config.yaml
arch: "dit"
model: "class-conditioned image flow-matching model"
dataset: "retinal OCT scans (Kermany 2017)"
train_examples: 49215
image_size: 64
horizontal_flip: false
conditioning: "class"
objective: "flow_matching"
cond_dim: 128
targets: ["finding"]
num_classes: 4
cond_dropout: 0.1
logit_normal_time: true
norm: "rmsnorm"
activation: "gelu"
mlp_ratio: 6
head_dim: 32
fused_qkv: true
qk_norm: true
dropout: 0.1
inner_norm: false
moe: "top_k"
num_experts: 16
moe_every: 2
expert_mlp_ratio: 0.25
experts_per_token: 2
shared_expert: true
patch_size: [8, 8]
layers: 8
width: 256
positions: "learned"
optimizer: "soap"
beta2: 0.95
lr: 0.0016
beta1: 0.9
shampoo_beta: 0.95
eps: 1e-08
precondition_frequency: 32
max_precond_dim: 1536
one_sided: true
adamw_lr_other_params: 0.0018
grad_clip: 3.0
steps: 7500
batch_size: 384
epochs: 58.5
lr_schedule: "linear"
final_lr_fraction: 0
warmup_steps: 220
weight_decay: 0.1
adamw_weight_decay_other_params: 0.01
Rows from block 5 of a small class-conditioned image flow-matching model, named by matrix and row number. Rows with one number within an expert belong to one neuron, the router's apart. Each number is 128 + 32 x the weight over its row's rms, rounded and kept within 0 to 255. All counts start at 0. Numbers have three digits each.
After each expert's rows are labels from the 100 images, of 14848 (inputs lightly noised), where the router gives the expert most weight on average: "colour at peak" is the nearest of a few named colours to the mean colour under the peak. Only what is clearly more common there than usual is listed. The data: retinal OCT scans (Kermany 2017).
# router: router (model.blocks.5.mlp.router.weight, 16x256, trained with AdamW), inputs 0-255
# up: expert up (model.blocks.5.mlp.up, 16x64x256), inputs 0-255
# down: expert down (model.blocks.5.mlp.down, 16x256x64, transposed), outputs 0-255

# expert 14
router.14:141103127138094145124136126075104161102112122125107098141109148078097099110159089110084167097116138135134078155120092159114047113139126112144181101116101119061116117127110086130118090092126110125147100173128134189094135210101135125142127107100117108172129110081170108071108137133162149102058200129174058098152150098093105134147148165137104169088112107083151106114138167116115159124102135054170166177080123105170124121170089112091146117098124113096146145129106188120188182164098127113052120152087084067190145143091144121194092103106137115106100153120147106093103168162117076068142151108153113166173124167137111136192081199106106106112098141191157089076107068142159134121107150110150111187136136134115106096140193105181082065140164109107160107124140162113076119109127187
up.0:156137112099112097124154096119120149103153109176096121085132118146107156187150153112080105084039120121141170135106140103122125038111138069078128070124118127088163118127158104118141143112143136106098181192067129128170076128159090140137093121217112227073151091129000086081115118098149111154131145076101202132085091147090143085140134085111088129108153112138124138063124163134106122084109094131157121134150140170180142157138141105079089161196097126124151141129160129127110166148146109116119126202117095165128163095164115139177131137148149127202137128077122122117089111138112137144140213112103128157160144132162082121177147101093101120127140087142106141115157158047160119146094130143137107092141150097098132114147125108130141158103165118137167081093194158121095122097161160
down.0:109096100207111140147139112144167157119099164158100142145106122143184067234143128102117182135124072113123128081147135137129063101136148122155017110098133150096150156145142099137120137177110109115138101109107117126164109128162170112166115124116138175134141165087096200192116084097105210098085147112104167131115021108100123087151130089134145161101159134097109178106136128109114121178093135129153179091125129056101133111103112126094172100125144129104127136126148153102144158127043109175084148151144146174156149109148143135051148162144114130088069132137142147123131108117133123193117130089115118102120116121080126178105225163173167157143114113096145112132133177146103170171136151113097151145115119139161165144120084083118119054143121175091134156057136058126162139139110164
up.1:127149128145128156150109108139137126162122120223137085095136137152104131161114177158134183146133132173119134190186156121103103082182124154159112133147133121115115161129226096151130112149139164153150043145123081091144184104123142078085120065142130138125077168113137145108095138178172157168105092113179118099073152142106106166123088139112150143129124147108091182104140141138135158156096146108150083101184148153123107119121110139172152135130096087143112091086137130111095097185117196115166156066108151149139089119152093164135141146109121172126115067166149172185183165104148027174112128160149127115145104156157142174120085129168131093126172081145108148082182171166093169134105165207070113119059078115077074131123100143099117118100119153145094150101125117112143110035105110
down.1:136156145097116069168197066176128136107116111059150167141097169092150143129073126156100117106112093119166098161125122134079113169186156064120160128148174157140092108121111123131168143109177099142160113087131177142119131090118128167114108121163118090148151066179184134084183167101136138093195148142127093132132113158136091145160162138109128126151131178102123237141088110130104131084178118126111139085121158158132116104133151142134149165101072172076181157122106088088141096092139121233147183213178117138104067060112178162082131072153118098168110154128145134152107134094084177147136181112163137114129189050169175141128099148190093098122123101145130139106120138156089118112140101131112117093109096133180161123124154145139117122122123071126134093098116083103168126091126109
up.2:154103162111133097123176117182145166083116086166084112087124117140141143166132150153146080113182136111105097117150109071111163109077112127153103141141111151145107125123144147102117105169133141151123106058190209131165121089109153213156175149142128139096118155124132124095087134138153113193168111160109093208154078083143182103093091039076142083126100089208085159173123140106124097174128137099119113147097119164132140149100123112171112152107106084160125114136128098099136093097128062134140163120110105140114095094210143127124121105102152114107213117151109115113165175127069184043116133157090146108116159066109128160121104132190135169147139128121108140189116128118110151122176091125105101211141120128108101094196110169095154128053167179127103117176141098116131149163112112
down.2:076126155140167076162168134137152080141120118094132112114067061138109128093067171093132086095077139163095163108152153119101142199104125117188172068132174138128099125189118183123100073077107152147108116082070066130130121092135153158118122109121104087097099102154108155130125172120139121133189113131102121122138127109148094098086184196102174124179078092150117186133109141141110121114135084113142149079120119132145113122169145138123146141077107190119142158122120130136171103066204145157128113219093113114046070115074152103118097104145159178197134132073110135118140142155130173163164126094119095112123153166157119088151115155098067089118129029088115118127119168151164078131134132122110128122157072108129137175126148162112115066151161093130174113153089116115131135097081088
colour at peak: white

# expert 7
router.7:098119115152103153147100156140141182140192154184181085120128067125133115080166163139169148174083087119131155121133143122097103121036110131161170123155168127164152096049133029147063131139104125168149167134138145096159081143133114130129166180185141097106121052147086151083095152211129143141177129137099130170134121125134066123144124128092137080097144116111109173166098142122107150125138154221082091157146153124120121163113136119122086111088169132125138172142149043122099064154147152163123134165136151180130167138130064120084123149115138118149108130124146124120157110085101125126152113175124151134124145112152179139152152079128121182057143117101155090147109111123108201112157150171092122079174195124141193127134134170146062164101086101141143182123117076113136145165110091
up.0:128135144145170070057137138114139097173061088120121132108173167098109119136166086123117115183161118125169059111127094163127087111192167190053157178102143111065110143133140092149100151157119079129110184110126099152086138135097166154173109090047110154164093209073140123131139114091173066090141128111163115096141104171129120168137116093177118165114157134158173086088141135168128142115126093082156135140142121155136083149137160159115114106073123125121109126084188133093149113124138135150082120161177148065104128103144160132096130160118134137154173147203118115112146100131126104123113095103144133163134102187136108040114073094072090074130135173163137111129199123179103103123086132096129083167110120133148097118135191142132117145108109185137144210165131140191121127098089170
down.0:129128141150145066129163153127099131111047128118149154137094116156120181202138212130037114115094126140094147119132152183109167164077171161123143174156119194076129121100097151145071159178063096166147132106175148096119122142124113151176142078188127153090112053135105141123147141137148161139121125146110089165137129114166118087109189112083139076176120116150105142120111115071174130162143088099112120131100122156140120121144149123161034157122131114192108147106182086108122216103108130063098121157135120130174138095106143149167155114112131107162151143075134135148146161137094151098117168163117092122144178154212206176089121162117164137123117142111114154100153071116169165116106132117122101083185141099131091104116116167148128088076119140108119064157078069112139120155120169
up.1:153197104090159127103139190144052165109110103104155161119107146141112191094159120097180135125143098143161052154138127096086104059144025133108163138176111147078146160163120089109077146197142104147127136149164101134125115084184122156078111161107055100084122093151075147134125100154130158088139138117164151164147082097119165141114082119133090134166152117170128171142169147118148105148109140159153109174132110122144081105157150126082090126095149112098117149122197067054085105096165119130155156138098175091078091155146181103148081132152073075143153144120139162114084104160165135120140152104142139113147114147114101118084073138143137192175138127089141079113111121114094163102036090128109109161126132153165149135088159183081093140143136129125209150099170139128099090157140143
down.1:096129148163127123064182112178061099154126142094124137086078172115106159108134177163131130197107142145102148172133191129100136063079213154117124170156118147207165137062134080137119166069115119081126116133154074103137132128112130144132125130122106078084161067160122099115085165158140115182179150113136148164136031149120146159131080108097135073104103096172137154132148163130118107105102137178127092151127140123140146107135147135125185130098161157151122112145121061158115154123129098041130089123144161110201178126163140101093104139129081122071129124125168125172106127146110074049138165128093180132148181153184152143149120091102143099156114151143059090103161125146121094136132189119124105096129157107073131108105114081133129140103170111151122182139075122092199110163158139
up.2:083124124068105192116195107151142116083099100059121144145154107205169097128115174119090100118146159137131110165107122109121148172112097118099104133107065144108132082119102212051129135143112104065100105077140116183084082095129069113096127133093143123147162098122109178157119091156157099108093075158135112190111151105113103129096100127131097114106103103168108084134144168066136102111099155159125186162178121167150134072093136144176139109081085159106096108194107125142107111074098083141119095140175150118145168171095072108131202169169138054121147126130119124131131125123106178142124016160157124088137165096122094116073124110159160113095144166106180131156097091131152170085096163111149146153132169130095137098157169103151094126170144124120131161090147120138070079131141106
down.2:068115127120082171123080184132128152189186169122152097158088149109150053093153161137099166131132112148172112072194119141096127140089144175144139125154073101094071160158130120080074083084099127076102117129140114108110183103105144122152131118126138130116143167064076214165133099091154166140122150159157136140160163072173097106124097116138155122178112138112086185091171139148135111144211125130100124150181110124120130131131125110086132135087155110100116141091143110132168109122176127131157151140145114099148108146133105126127076122169085131122103071059067128141095135069120147147105139086149102084145108143090139131158094102128144115167127114103236090132127136121127219069114109169147151112092126135181155218144154157152202110149114058115131109144102097135088083170138112
colour at peak: grey

# expert 0
router.0:139123075112177129094158143058085139117103129105158170148102079152123128090134133073154129091102093079174095080163114108052122157052129055110137102137096182112110111137151113100116153140052153093084168112180109157133089136095117136135110122101134091073136161141083119129122186137134124152097078128144166086161133118156127112176138104137063099064164065153167109086088109133144165142136119197096146170153159134120101149161122115145073118112170133133139135121147151131129128086135116109112129167107136129102108103112176070101179130163078102065165209070124126109086096132140148146132100083114167080117184077156150047095204151126123118156128132096116136171144116055091107163133123062128109093110154162080139104171088078126117128164134138190173142125141147122187114143131163
up.0:145072171106173112119091089136104081157166129166109172159083073125211182153172118131161107123142119136141141126089133096161178108146094100127076122150179151184114132167136153134068131096143165142129117064102092088120147117100118111069133136147096052107059078086145111096102083089177145155158138122049129125119194145178157123120093132111160122137129175101098123108161134111083189143112130151119101132137190139125125083090186162173184148147142160175120187175098108142129102191104113092134145105118149137076094136161092191094098070038118161124156088151150085165122147116127129111112169118180126141102125141168134119195180142101178103124075150053126165123129159107090147150127115101137090132114120107088164118103118130142101145077087086112148134131143119109132148154062100
down.0:106140097117105127137101153090058134213127187163116151152171123113139065199149167095142155164082131189128119150064099086122131155156043129162072102168093070179118102164131124082151132099115139077127107126133126131123128128091149105132158158096138106107098226050096153155100085124073159086114161130176086101086163144166089118106128079179123131107124121117149114120112113166123126147139157146140129092172178095124142147111120136114065126192123085180144058169061204166107149151113161150128121128112110103157133169184115096106155088135067157125123146110178173126131111159126146172087141141111111105168101095078128148124137084126123084111057134128111159101092125156111144112122106104150107182119149163091110186109107142127175192151167154089139156131124181156130084142158118
up.1:126114168138169119059131127131056120113134088140161182185074091131140145162182128122142095075108093097120132098103157103087180073081138104104039117110098144150121122103164160110076094095132150160141137158135097139155096136160159157138079132128188104115058115105161098130124155103131123151155139182095168137176145063176160109140144158136091121189118059135118117117133148154086058125123139149117085101157161162143107117171145098119132122127120110150087139116113104111147116130063142107119113119112116111087113140180136079120171124152039131150147121078058088075110093062103097116119119198063148148101119084140156127117208144118126178167107153141084174210114152121115150147125157131116122071146128075100137155089110119104098135066113124107096097168083112138180148207121104
down.1:110132126070075180203107084170064095176061099155142189121154094106154068140161105144127156166091070119133172168148087085170068147179108128136056117143104094128135134159136099098202116160142124125184097115174110132107167113128130113120101176129146085144103150125117175143120127137153175088113120143123132108121174175102136197116190110172101126174131158056137112160124108151109145093078158152143162141123130098097151119117113137074200138149148073109071117145107149102177116181128104152123075140123098173148154127172123119117120094137086117201140106103145130158109122139099155185120123081087134161147178095091147136094140151154180115194180187110115127053150147153145192128156107174146085153137101145142174145098128126119162192173137155145106076102135151149103106091142130
up.2:163174100142134128116121152144133128127084157115191168086172182140057157095140125124125168092112099153147145099120117100100139156120156141107166111091082114111156118100204084124183093153113117174140135186169185123113149143149161113145101141143165150065106104081121138169172172163078123134091131140146124148095091165074139128129145135114109086174103058098088131110112142159107145119135140105146128059177152122186099107192119043140102101131137075052201074087112142182154148129125150094148173141098110126128116066073142076134142140141135160124115144072078175059163104098182098146118087111123163101090112142099124138130117139188097145131177075131168109120130070180080075145126131130112113110150124101151103099159115133117065089136168144148093110149098177148095166063167169
down.2:130211138132085111082144121124105093173151134118124129144145076084133082114166182127123167145105113098142143131137096100084137154184131160158107120135114086106181087121176126147130117153131144121143099155109134127149112153146156083090114088129185166114139187084126133136149106076097181121130154120206137090145174146175105128166126079152117120153111150000126118129110090144149104156118151132141116141181093097107140166118110076047124128156180099121148068124087127168137167214099133115115131164140094112130104131129114120095107120141144124117121147184231097075144153177118149187154150111113121115161190120096127137135117207151145183160095121162111131128063087125140096114122095140067159210056097112100108126076102123117199170148084153115089108123167165151152153161123138
colour at peak: white

# expert 1
router.1:132128096112100149107162158072112130128176116158104146157132139116128164113103098119126114097103119082123102124122165152126155144173111129099166129104089140105148119071127143139144093188094105119142106109083130141144087129111086170117125135130110155148130188211128077075106166147174069134171136134109135134119111105129144125139194181114122116090065089193118147109096163134168133150134099138148164100071080193132187151160099123112035125112139147136153142124152123082120107060182096101136135134109109131113179131139148203111139131169130122125189128098119100070120198160101092081146168084117152116189128115149104120097106216118105088111151036149136092124161173113113193162182094130113123058103083102159112091108083129178099179190142159170120203122154182148141091101133151
up.0:134192169072124139170195129152143136130149092150078027107145172174105104073125071105099100149098103146138083162111186131132075135129151163121144098111123156135140160147134118135133147073039034137116125122116123143147092095073071083183168113165147147065183158178122109166114102083168109120119161164160133132070168114112073183121165134150129094104146092095100172157101133150137112113069104125074099142132124123125072117128072115101067182110171196128149149110172144097173121145078126089112140133125113162129136058137139125092174100163106113097158117130117102107135107142046143071119093139126159135119127074114128110126099138080091107136134122120078072132129150132116122130094119142098149130130114120150163119165096090112147173201145160159077142099144158136165185148080094
down.0:121131146101137088154087145160139141130102101127100129141091112093130131116135070148104143133072110094124160139145145128194152119149167144127124100105128139172098108130142110142123098151154165134118084110165077118157113158094156161108091135084119105236099145192100135150154096098127141131105107124149112134145138100114141158165090170167057122170152150147111116129096054127113174166134195109141127150140168151126139180131112146157250129185169110063133126146181078063165083127154155158124128079090132129124134125129129125150116138097138071245144098197114111110110146097140085095118108129105072138189196104170124111141174057058113119140126082128200145121100167071126138147104138132157117154156132118179125091123106090155100102110168150098104164165182106195097122082131115
up.1:093120189160150032117101115126053150132167103107095083133140078144090185129135068096071095165071185135148181126135165128107133090119053070150141127174114194134174117131115114124129184106190150149071131059182107138106150150189124169150117134160136120108156073123095157146092143097147138119117097096109138150172146143125120126105127103203168167149161130162104139138146142139151080158203147091129151185157128135112098108122186162110131162215127137167104143116126131146117172136113079134139043122131130160077106195139127095138115141113122152115130060098124186140138121118112158137151140095116118146116106103104176150161144095099186138140105139145166145105177130074119136151093123166126150123036169113094140083095121166100150100118161115093077180132138105089101106090133105
down.1:152088145117125173159026093108210149098126141100064153151152111150113158222098123151117108102157150126175105140137131177136078089163103127135145175131127167154060124115122135107097149099132133166159157148133167092139117106138112143121146123175135118062142152123098125164146125172124125115132156190131109118041126075110097143117185079110147178090109132122154121156147146106161140156110152108146072112125121105097156144114080111087072122142105122105111132113167146162161157152112092123069129080223120131156184083128177186130101140142147130119110176087176083132122082115128108051154115092126161079131145184135129159123118197114134156103133216139168111153177105115120154121091080113157144100074137135097122139124115087103155179095065152180189155133141122099205141137128076
up.2:097106122166122156148047148100125167200123217075135225080149124146115111032086129110170166143098161130101242146121119129168133117162150162165101093137104100091140093121135153123114214145150095123111117097152159113115100119104145122123092111098164096130103082146143108179122163132061140148082104172175109121088130157186108164112108176156143149079150123115145138144107077163121139102161155134078141127110156135115108149120150116131163076127148148170122101147103123073140189193131145127103206091153143144070098156090137107138105127135143167152118117069119132159139105113144117175120139139092120119111129115072143127152117080150120149135110205153089112143094091139165132125131086105147125162059149139130158191102105144135161151089102057070091139082124165129101091154076106
down.2:130147155100145135110182079121127134142158113158135106137138150089139153106150134080203159152100190177133130200057166105094106076185086164148112084152138145246162157129120133152133064132172086114108094149059074127194134138191105108167130183068144150173174123167080128151078093141135114127067141133088210067078056141120135165155094068197129157116096128128141135140136210162139145130144116124120218143181122103099127120092136118143165126135115143116103141090133110149062109134163121131069161131119116143062132149208147140116151110116118115132116134133151145101152144142128120171135115093135128111164161127080113141094112127145146172108114089114190144077096084091115084136101164112099136142125155093089138135132114126118166102113115150143112098078126135091128118088149147
colour at peak: grey

# expert 13
router.13:100108083143126123128073110118109125135182146102165156151077129135120164198150131130109151137096158125189128049132154139123128126082091038096095095176143222102137101064111080150162135133123184113141130029165126158110078113102124157072146165128122056146131099089074130082101195138140157166151116154142158103154162112139114127111119118134109150111107117116135114150130188095131106163157098176066131151117227156156120143106093107149085110145132146141146156105103097112126086168139111150197093158110105102092138172124117156094205148114105147128155131099150173123106146110108134115147162139090131112113144085207126113154203071098068157118105144133132132178081144106099119136159093157158087055150153081144123142187140177107104125116159051139115123129104092100153133129110155
up.0:018145127093135155135163149109145162094212100144171105055096181144144146112136125098136155155163125060130129140139175110159142115135114112117168107160166108152143063108175186152124123143116107177202121207107125120114084155171118109097114176215104133081118136104091149147137169149109171169121165145114115146114104136148138140088151083106180115124061172087148184175163116139135091086128157129108118118162166144141144092025136077161132157118102175097128169166059085182104092142148107136111110146095147113150138141114097048151106101147104140183104117107117146176178108104153094127126186165098073186113056123106128129114108082150136109163129116076118166091088117088108141130130122177128122110130122090127140094142102135086133140110138133108113136145062127127148180093128090
down.0:095092111169148148157141150106175134047206168129147096136177167164121085125113119104119163079158125119131121137174143153136101125090074027151167139129094066170056107184123083144111136120150184095183115074117107139139105136144106072119097202051110141156155161049073132142168120112095128138122140094136090157103114106155156141096143068207110166161149094160101158114113125138068106131106101122198143144130184148118133127131125163135128098157162167140141123144101132100107082180058175142131115146093173089108091156101145132074095121135102156070105166139085161131101105157143074121098109116174088152185044098113112137121146075167115113132136100138139097144093157132109121130111093074163161164128122169126153177157122096099089136129158088121104119106122108141076128099117116
up.1:125096115108133055119166099076110081155120162103141102140188129137114173100121163167101116145152137100140055077117096157130142119156091154112137135101132147125110115113121151136095110132144106138123126174102122142157127147128136119128124105118085175167078193128091173124116096074112151119152095115124125066149148151108137127148163068189142156109132121127100126164104142117103167160175082100127190089121135179103093135078167137095142019135110164108151112110090158116110060081161133164140087090080148091082097081149157126127154162123162161077185151094130117132108124130138108124132118108068167160109136210096146095103107172027131096144139100126170146072110119182095105144124089163113147119067133138109108228160181145101192120124102137072133203181090165148175115091098118
down.1:119136112146128158136159164119135139084099170162127098084101103095173092067098126173147136184195131160159226156150150142134108079089101171098221148144159151090113115133126098148154134090142168171108096112070114091178119072170105108111117050116108152173132084156110144116130094150139098156089116142128134100169122171147136166153168115129072128128141173230108123153100159081194121113124077123146150135111058090153119130097133115164070098109159085148141143147113089124110079114130135107138139094139149134224066181095127122149117084134176116126110150112079131133115127114162147141120120165110170111129156189151055144079113119109121157132122074134109157154147082143156105097062133118097095132152118117078138147173094145137119058096083126074155101085157160119122173146144182
up.2:102171121131165149151125106087127131129033094125089156179176149116108128143128164072129133138142127119143068159144134115108059172173124167092086145098154121081093133156160082056199100088140124112168147145151117190114136162063164112160172114085154140183123122158116151156155096128141114175101133179182169108115091137152140106147090116134151113153116090140143095125088161173126145155163120084110098136091090137148179171178210114180166149008100152110167175168112115127108129135119172125091151130164105119143192144169188150139131068118116104130167033201132145157123121165128152168116153079139134086104166128141163129137157119111071139126167168117148112164150132134139107110120116054124132182093172109094125123143133135128104165126128169149188133112112105143184101118105115
down.2:146218147151182137105167132103138111102140142106137190144137147124086127213101125140126132080069176131153130117040092110093148112130155084114141179124111099139198205126157144094161113167120100114165085191076109108074135117133151116195160159123115083112033123083094098084148146089114085114127153145135221108085150157075128147159095114122133123134177095098139155134176162143129134111106167153140127096142162157118116173132112113112076137166142156167167156048086162087158153114142141096113132138129119104121102087129157118155177160119170109012056103134139136189127098109155143084176103099135169145137119148110071168133136109100102112098141114126150156130104143125126152141171146076079070143104138106078105156150142131144146129163121160169135167083099124157154152141116112
colour at peak: grey

# expert 4
router.4:151126185154165194149081157086138120128106112098095155157108083149092170164086125105166152126126127034130096118108095166117140107083108151098117136174086174114132102139151093135163148123103173109090134116161173138126110126110166149141140091116138077095105123151079097125133138134122099141000071092154169101132142091144104112124130120157068129107180078141088084099139128072133112159143193189108142158126139153187140136145148116154161147098149093157129125132158114121112113091104159160182140096165097121132152101108169147067170106095123085107156117146125098139098122090108122199092146138094143109145154095099152066076147142109132123137129114079099134129136139120131132178096118139161146139166132075158081162157124149089086169170231055182034092121187167151127118146123137
up.0:110075112091114127160150138147138158158124114163191077154169147143109079115147065078141075164129053130098146128092109130089146111145157144126160100063101156165120157130112085085132146099155079140135120105138041155103136171187101134117047122134191135091154135114148154134085092144038167154113057095104127143153158140147106134137143120176118113163153128152087138098072168122147083129202119092135131104090104123081160086151171101166122137202145129105162152167127176196095160141129142130138161143127108167164149130102116102139118141116138128103122066199103138103148102149168111117137125113126153089197141096158130144138184132142129152153065146138162157085093137096199152067201172164157153116121103157089151095089100065126119132129114079097110130117126181109171173149085110
down.0:157083157123135166119115093088123160179116063138185159112094127106112131103131100126153176144120136115125144149143110174120109106095118120128140143167150134125151118146125145096114142121191066123119112108123090147100111148092164192196101072166151206127157161067103126091105162153072108139089210088111129114117140096081095161132040182093099129178087107135073118118103177139142150137075159150078082093126119133113101150170095110163125117107121161125162139067135131111142125184145128188092081106163123162202080124138128150175107167118100135138120128094098157100130143114048089151096145143158075125113162118093134202117232162085121142141146151098082091128110100087067131079104087099134129097111166187133087098121082140124152128098130140132081154096101115126113201115163177
up.1:107143089131150183157087121175109173197156117162200105101125152146115115089149155145165184129101181130129212161121205098172116086072182159138148132132168107127116144118087125143100156160163116147165114151154140107134169105149128109151135156149127132218138127113206117091124150130142132122148121129162091108136129127144126118096084178147219147086132136061136152149132100120072137109115094120077100120145152162092116108109137163128088118130110092089120129126121085115132109164128126144122212138145122137188085099163112106119168121117116116172122065185124083145188148118150099152121108136111131126087140080144074164204134120217136136113125200130135132081063171147158136089118138156116139125140138135116141163122087153151105122138110104155188211156094169110027114109056113
down.1:178109125148152210163112100102180118124227141161133150147205098109120105136080071122116203152133140122132130148099122171123144109180078128188121146102154081164160151148128145126113119145101109139065127142068125121117130056208141161130134175085122255117116148141086092089143129136114109111105147122112113103086123127117115106129056118217163158057132136127119115072133116121116129150117187120105149127155097068147138111108111113122105098200156140149119117129176084137111151167136131081114136118158150123106091126161120182128113126112123171073078129118105086111132092123111092154140111091131124150123159056048113161072155129109139165110129136141131131116180054153128129127058133117145132174084103115133140131133112136125124134068044144113106158085134061146142156158111139
up.2:122125179105104124140155154145170118113147132153059124116107157141135091102088090121117110131173080132126179076075119122130148196134187074120117129114151178156132099135129104141118108184139076099065097058159149112222102121084094177077134161159115163085202136118068186116117125122096100118137113120107143188187144143128137127110182101093077169141136136036108138106150120089139108143124109117111135164129107120144109149103126123169142098185141107106155140082075100129090112178125118132135159138150085159045153135086143175059173162117103121115158160123135131084129150179173137137163152131136106136111209132091135086067172149110114130126170109133135123172135052156084112135147144160135083152117115056109119179116095159157194096103188151140179167134192132110123153145133111
down.2:134111126137144146140198147119204085059160165159237128119152218162134159137129100157127134091133170088133158134110105139151151118115069106138067110134081136191118140079129134160136123122103131126163146137123130138121097156144185071155112224108093126147133162104137090130129095128120157091121098139172134131087171181118165086132151087127146188140142110061136156167141126107177111131134088110198150116119147116116131196111113135115157100121100135069092137141145112075076122115085165166117032086138133142153110132099149160171102148132072103130117136193144111077107130175099163029154116122089140144131138134096137129066159098143134140107140052082123085091116137120122139140157120170095159186128218130165126145134129153130088149081164147162127136154175161124095143139117116
colour at peak: grey

# expert 2
router.2:102090079172078141110186193100115122082174132189149083103119106102087082133180127089117133117109105091096136150082136104108122169087107197141183119124132094143110119120091130103122118085134101138100152078144076099141111200170185101132124151156116092156126170152085074121121138198080138131138077105118153143117118200141129115157101097120147143087058111136091123142094048123108148118176150140086147153155076137115117141127140135124076128127163157196158135124160137136174148142161153154170175145095129091127129152121215113063111072084118161105164144070138122177100115159091089126154153173178130084174102110095135094142090188113078151054149081135142082148130165082113154128125069150121103111127118105085168065081123104142120155102136156148121144139079186140106109089148105
up.0:123082172114109140112169106072091131123088082115125115107142122174171134235167084069144123136087211153121155104175132173112148157135131127112131130158093179133121086120107096068128154063156110136131129057142095149192124122156096079131149140140099146110130128111094163216123128151116144156147140118126222166131135119184143112122148100141098078121110169096094120089083112087128115115188157152135169139143119140110139123103163128163144124156113212089135149112117193148094113179171177122123109106137127108135117079160117119185104146109133143126141180120115141162120174105093136129128121149138115167119168122060120094204168103157139107090122127179170128159146134138106083125194174090155170181170097086155131145085094108058159142100157168161145077175154114113057188143121130
down.0:156165157157125104096138154082070172107124103179101117115136120136110198148091110140170115114040201160127156123113150161115164137112143121087178152094152075081159130107125115100097100088190121126114147143112081120142134063172115135098141164115090035082133147114130119223122149162128117124104122156119158139118119162080192130097124135089164153099147133127113115143117183137043117176141118094101067131173066085138148136099135119096182158235089193118108119135140111116146144087141155070152132109150120128090126136133128114150143140106129142055194143124089117100117099181177132097104125115116121113101124160155094141153171120132136177099124129113124133085107094118127157079181154161134101052042083116110147207107113104090125154145157136094163127119083145083150167137140103
up.1:081171119110131130090174141117175092140108112138127161138109159106158122112118091096183101119083180178132162163109070101099097109101154065137093108075127164130096166114109090211122161029124141135088114077047139115146104149091177136128108143150114105135041124114113150175174103114112158139133107138126113117104110084104113133114172099110182149143121143107083150127103108114157095131107180085143146132100173159147124145139090118156170153164106116110136160164141135165124163108131121132128161043107082124166142093113102032146095130162159122102101129141206110071170116106026146189135079119129113145167143160165135179158106123124161106109091169155179059151139130146081106134195128103150149176115120129101107162119100115094123138120174052103096076147144106166078123102113137
down.1:103172098159143157114204116104076102097128171130114087113141117133161143183142110157123189138139097139124082104105150112153148123115184091169164123180139134124135095144113148138167135063177148185117129138071183121141143113166093101142064137062107177099150148163089094108184129145124147118165114158109151129134062084148156106169163081123144098146130119158087100154119096114112091160117046113114109047146171147086138151139120127093105078140175116090091115079139095133146134118124123084109149116081111100114190163118119091135139138124092076159214112129127133122153140164130130124101177076130134204087164139119165131131098123122177113137121136069173156143151156140202143116144138189090108164189174118154140095119058146098085154148078099154110107195083076155126162150117041
up.2:155149144115119151138151190140096138099148134121138118166128144123124191092107154133176104106075110119185101080156104072129137143132134080143054084139094154157127123145107152121129140153110192055132159132208134111117152116135095086136133147080129115103093147093116170214129132133137098189146100140126139160154185123117191089129160057117105043114139137140173103141148099131143078144120109217060127101133188122100164138131132120153093180149120133104094117100115103185095122102065127105103102101072084151141124129145156091160188166153088143034115134182110167069100097124153131158166064112093083068081180098124102143118187139182156120143107123145160159179085134118074136154101141088132121128136156110118123124155135085097085107153112175122192134116109181141164121139116132
down.2:127150147118161117112131143117157091176189173176115152121160152125109154137136190111152151124159106199142127052066146177147150192091090121197082156142104124091117122108059123140106114186087154106097109108086131104107107083111132151117157113090093175048128179047072146133154112143100108119132129118134115120090178126188121112116118199148142150136113111177168141114136107156155153170116130118064139109157089062112100137132107118112055151093141100135117118144098160134111144176123120077103087134158125090075155149190140116170196146120129117069156129082119096115117152064143111135173139116136135060147091203087093129140080098073115200099147116116128112149123127145115110162137154142171143102104101090092098180109167158136135112093200136062148094112109115153112119206121132
colour at peak: grey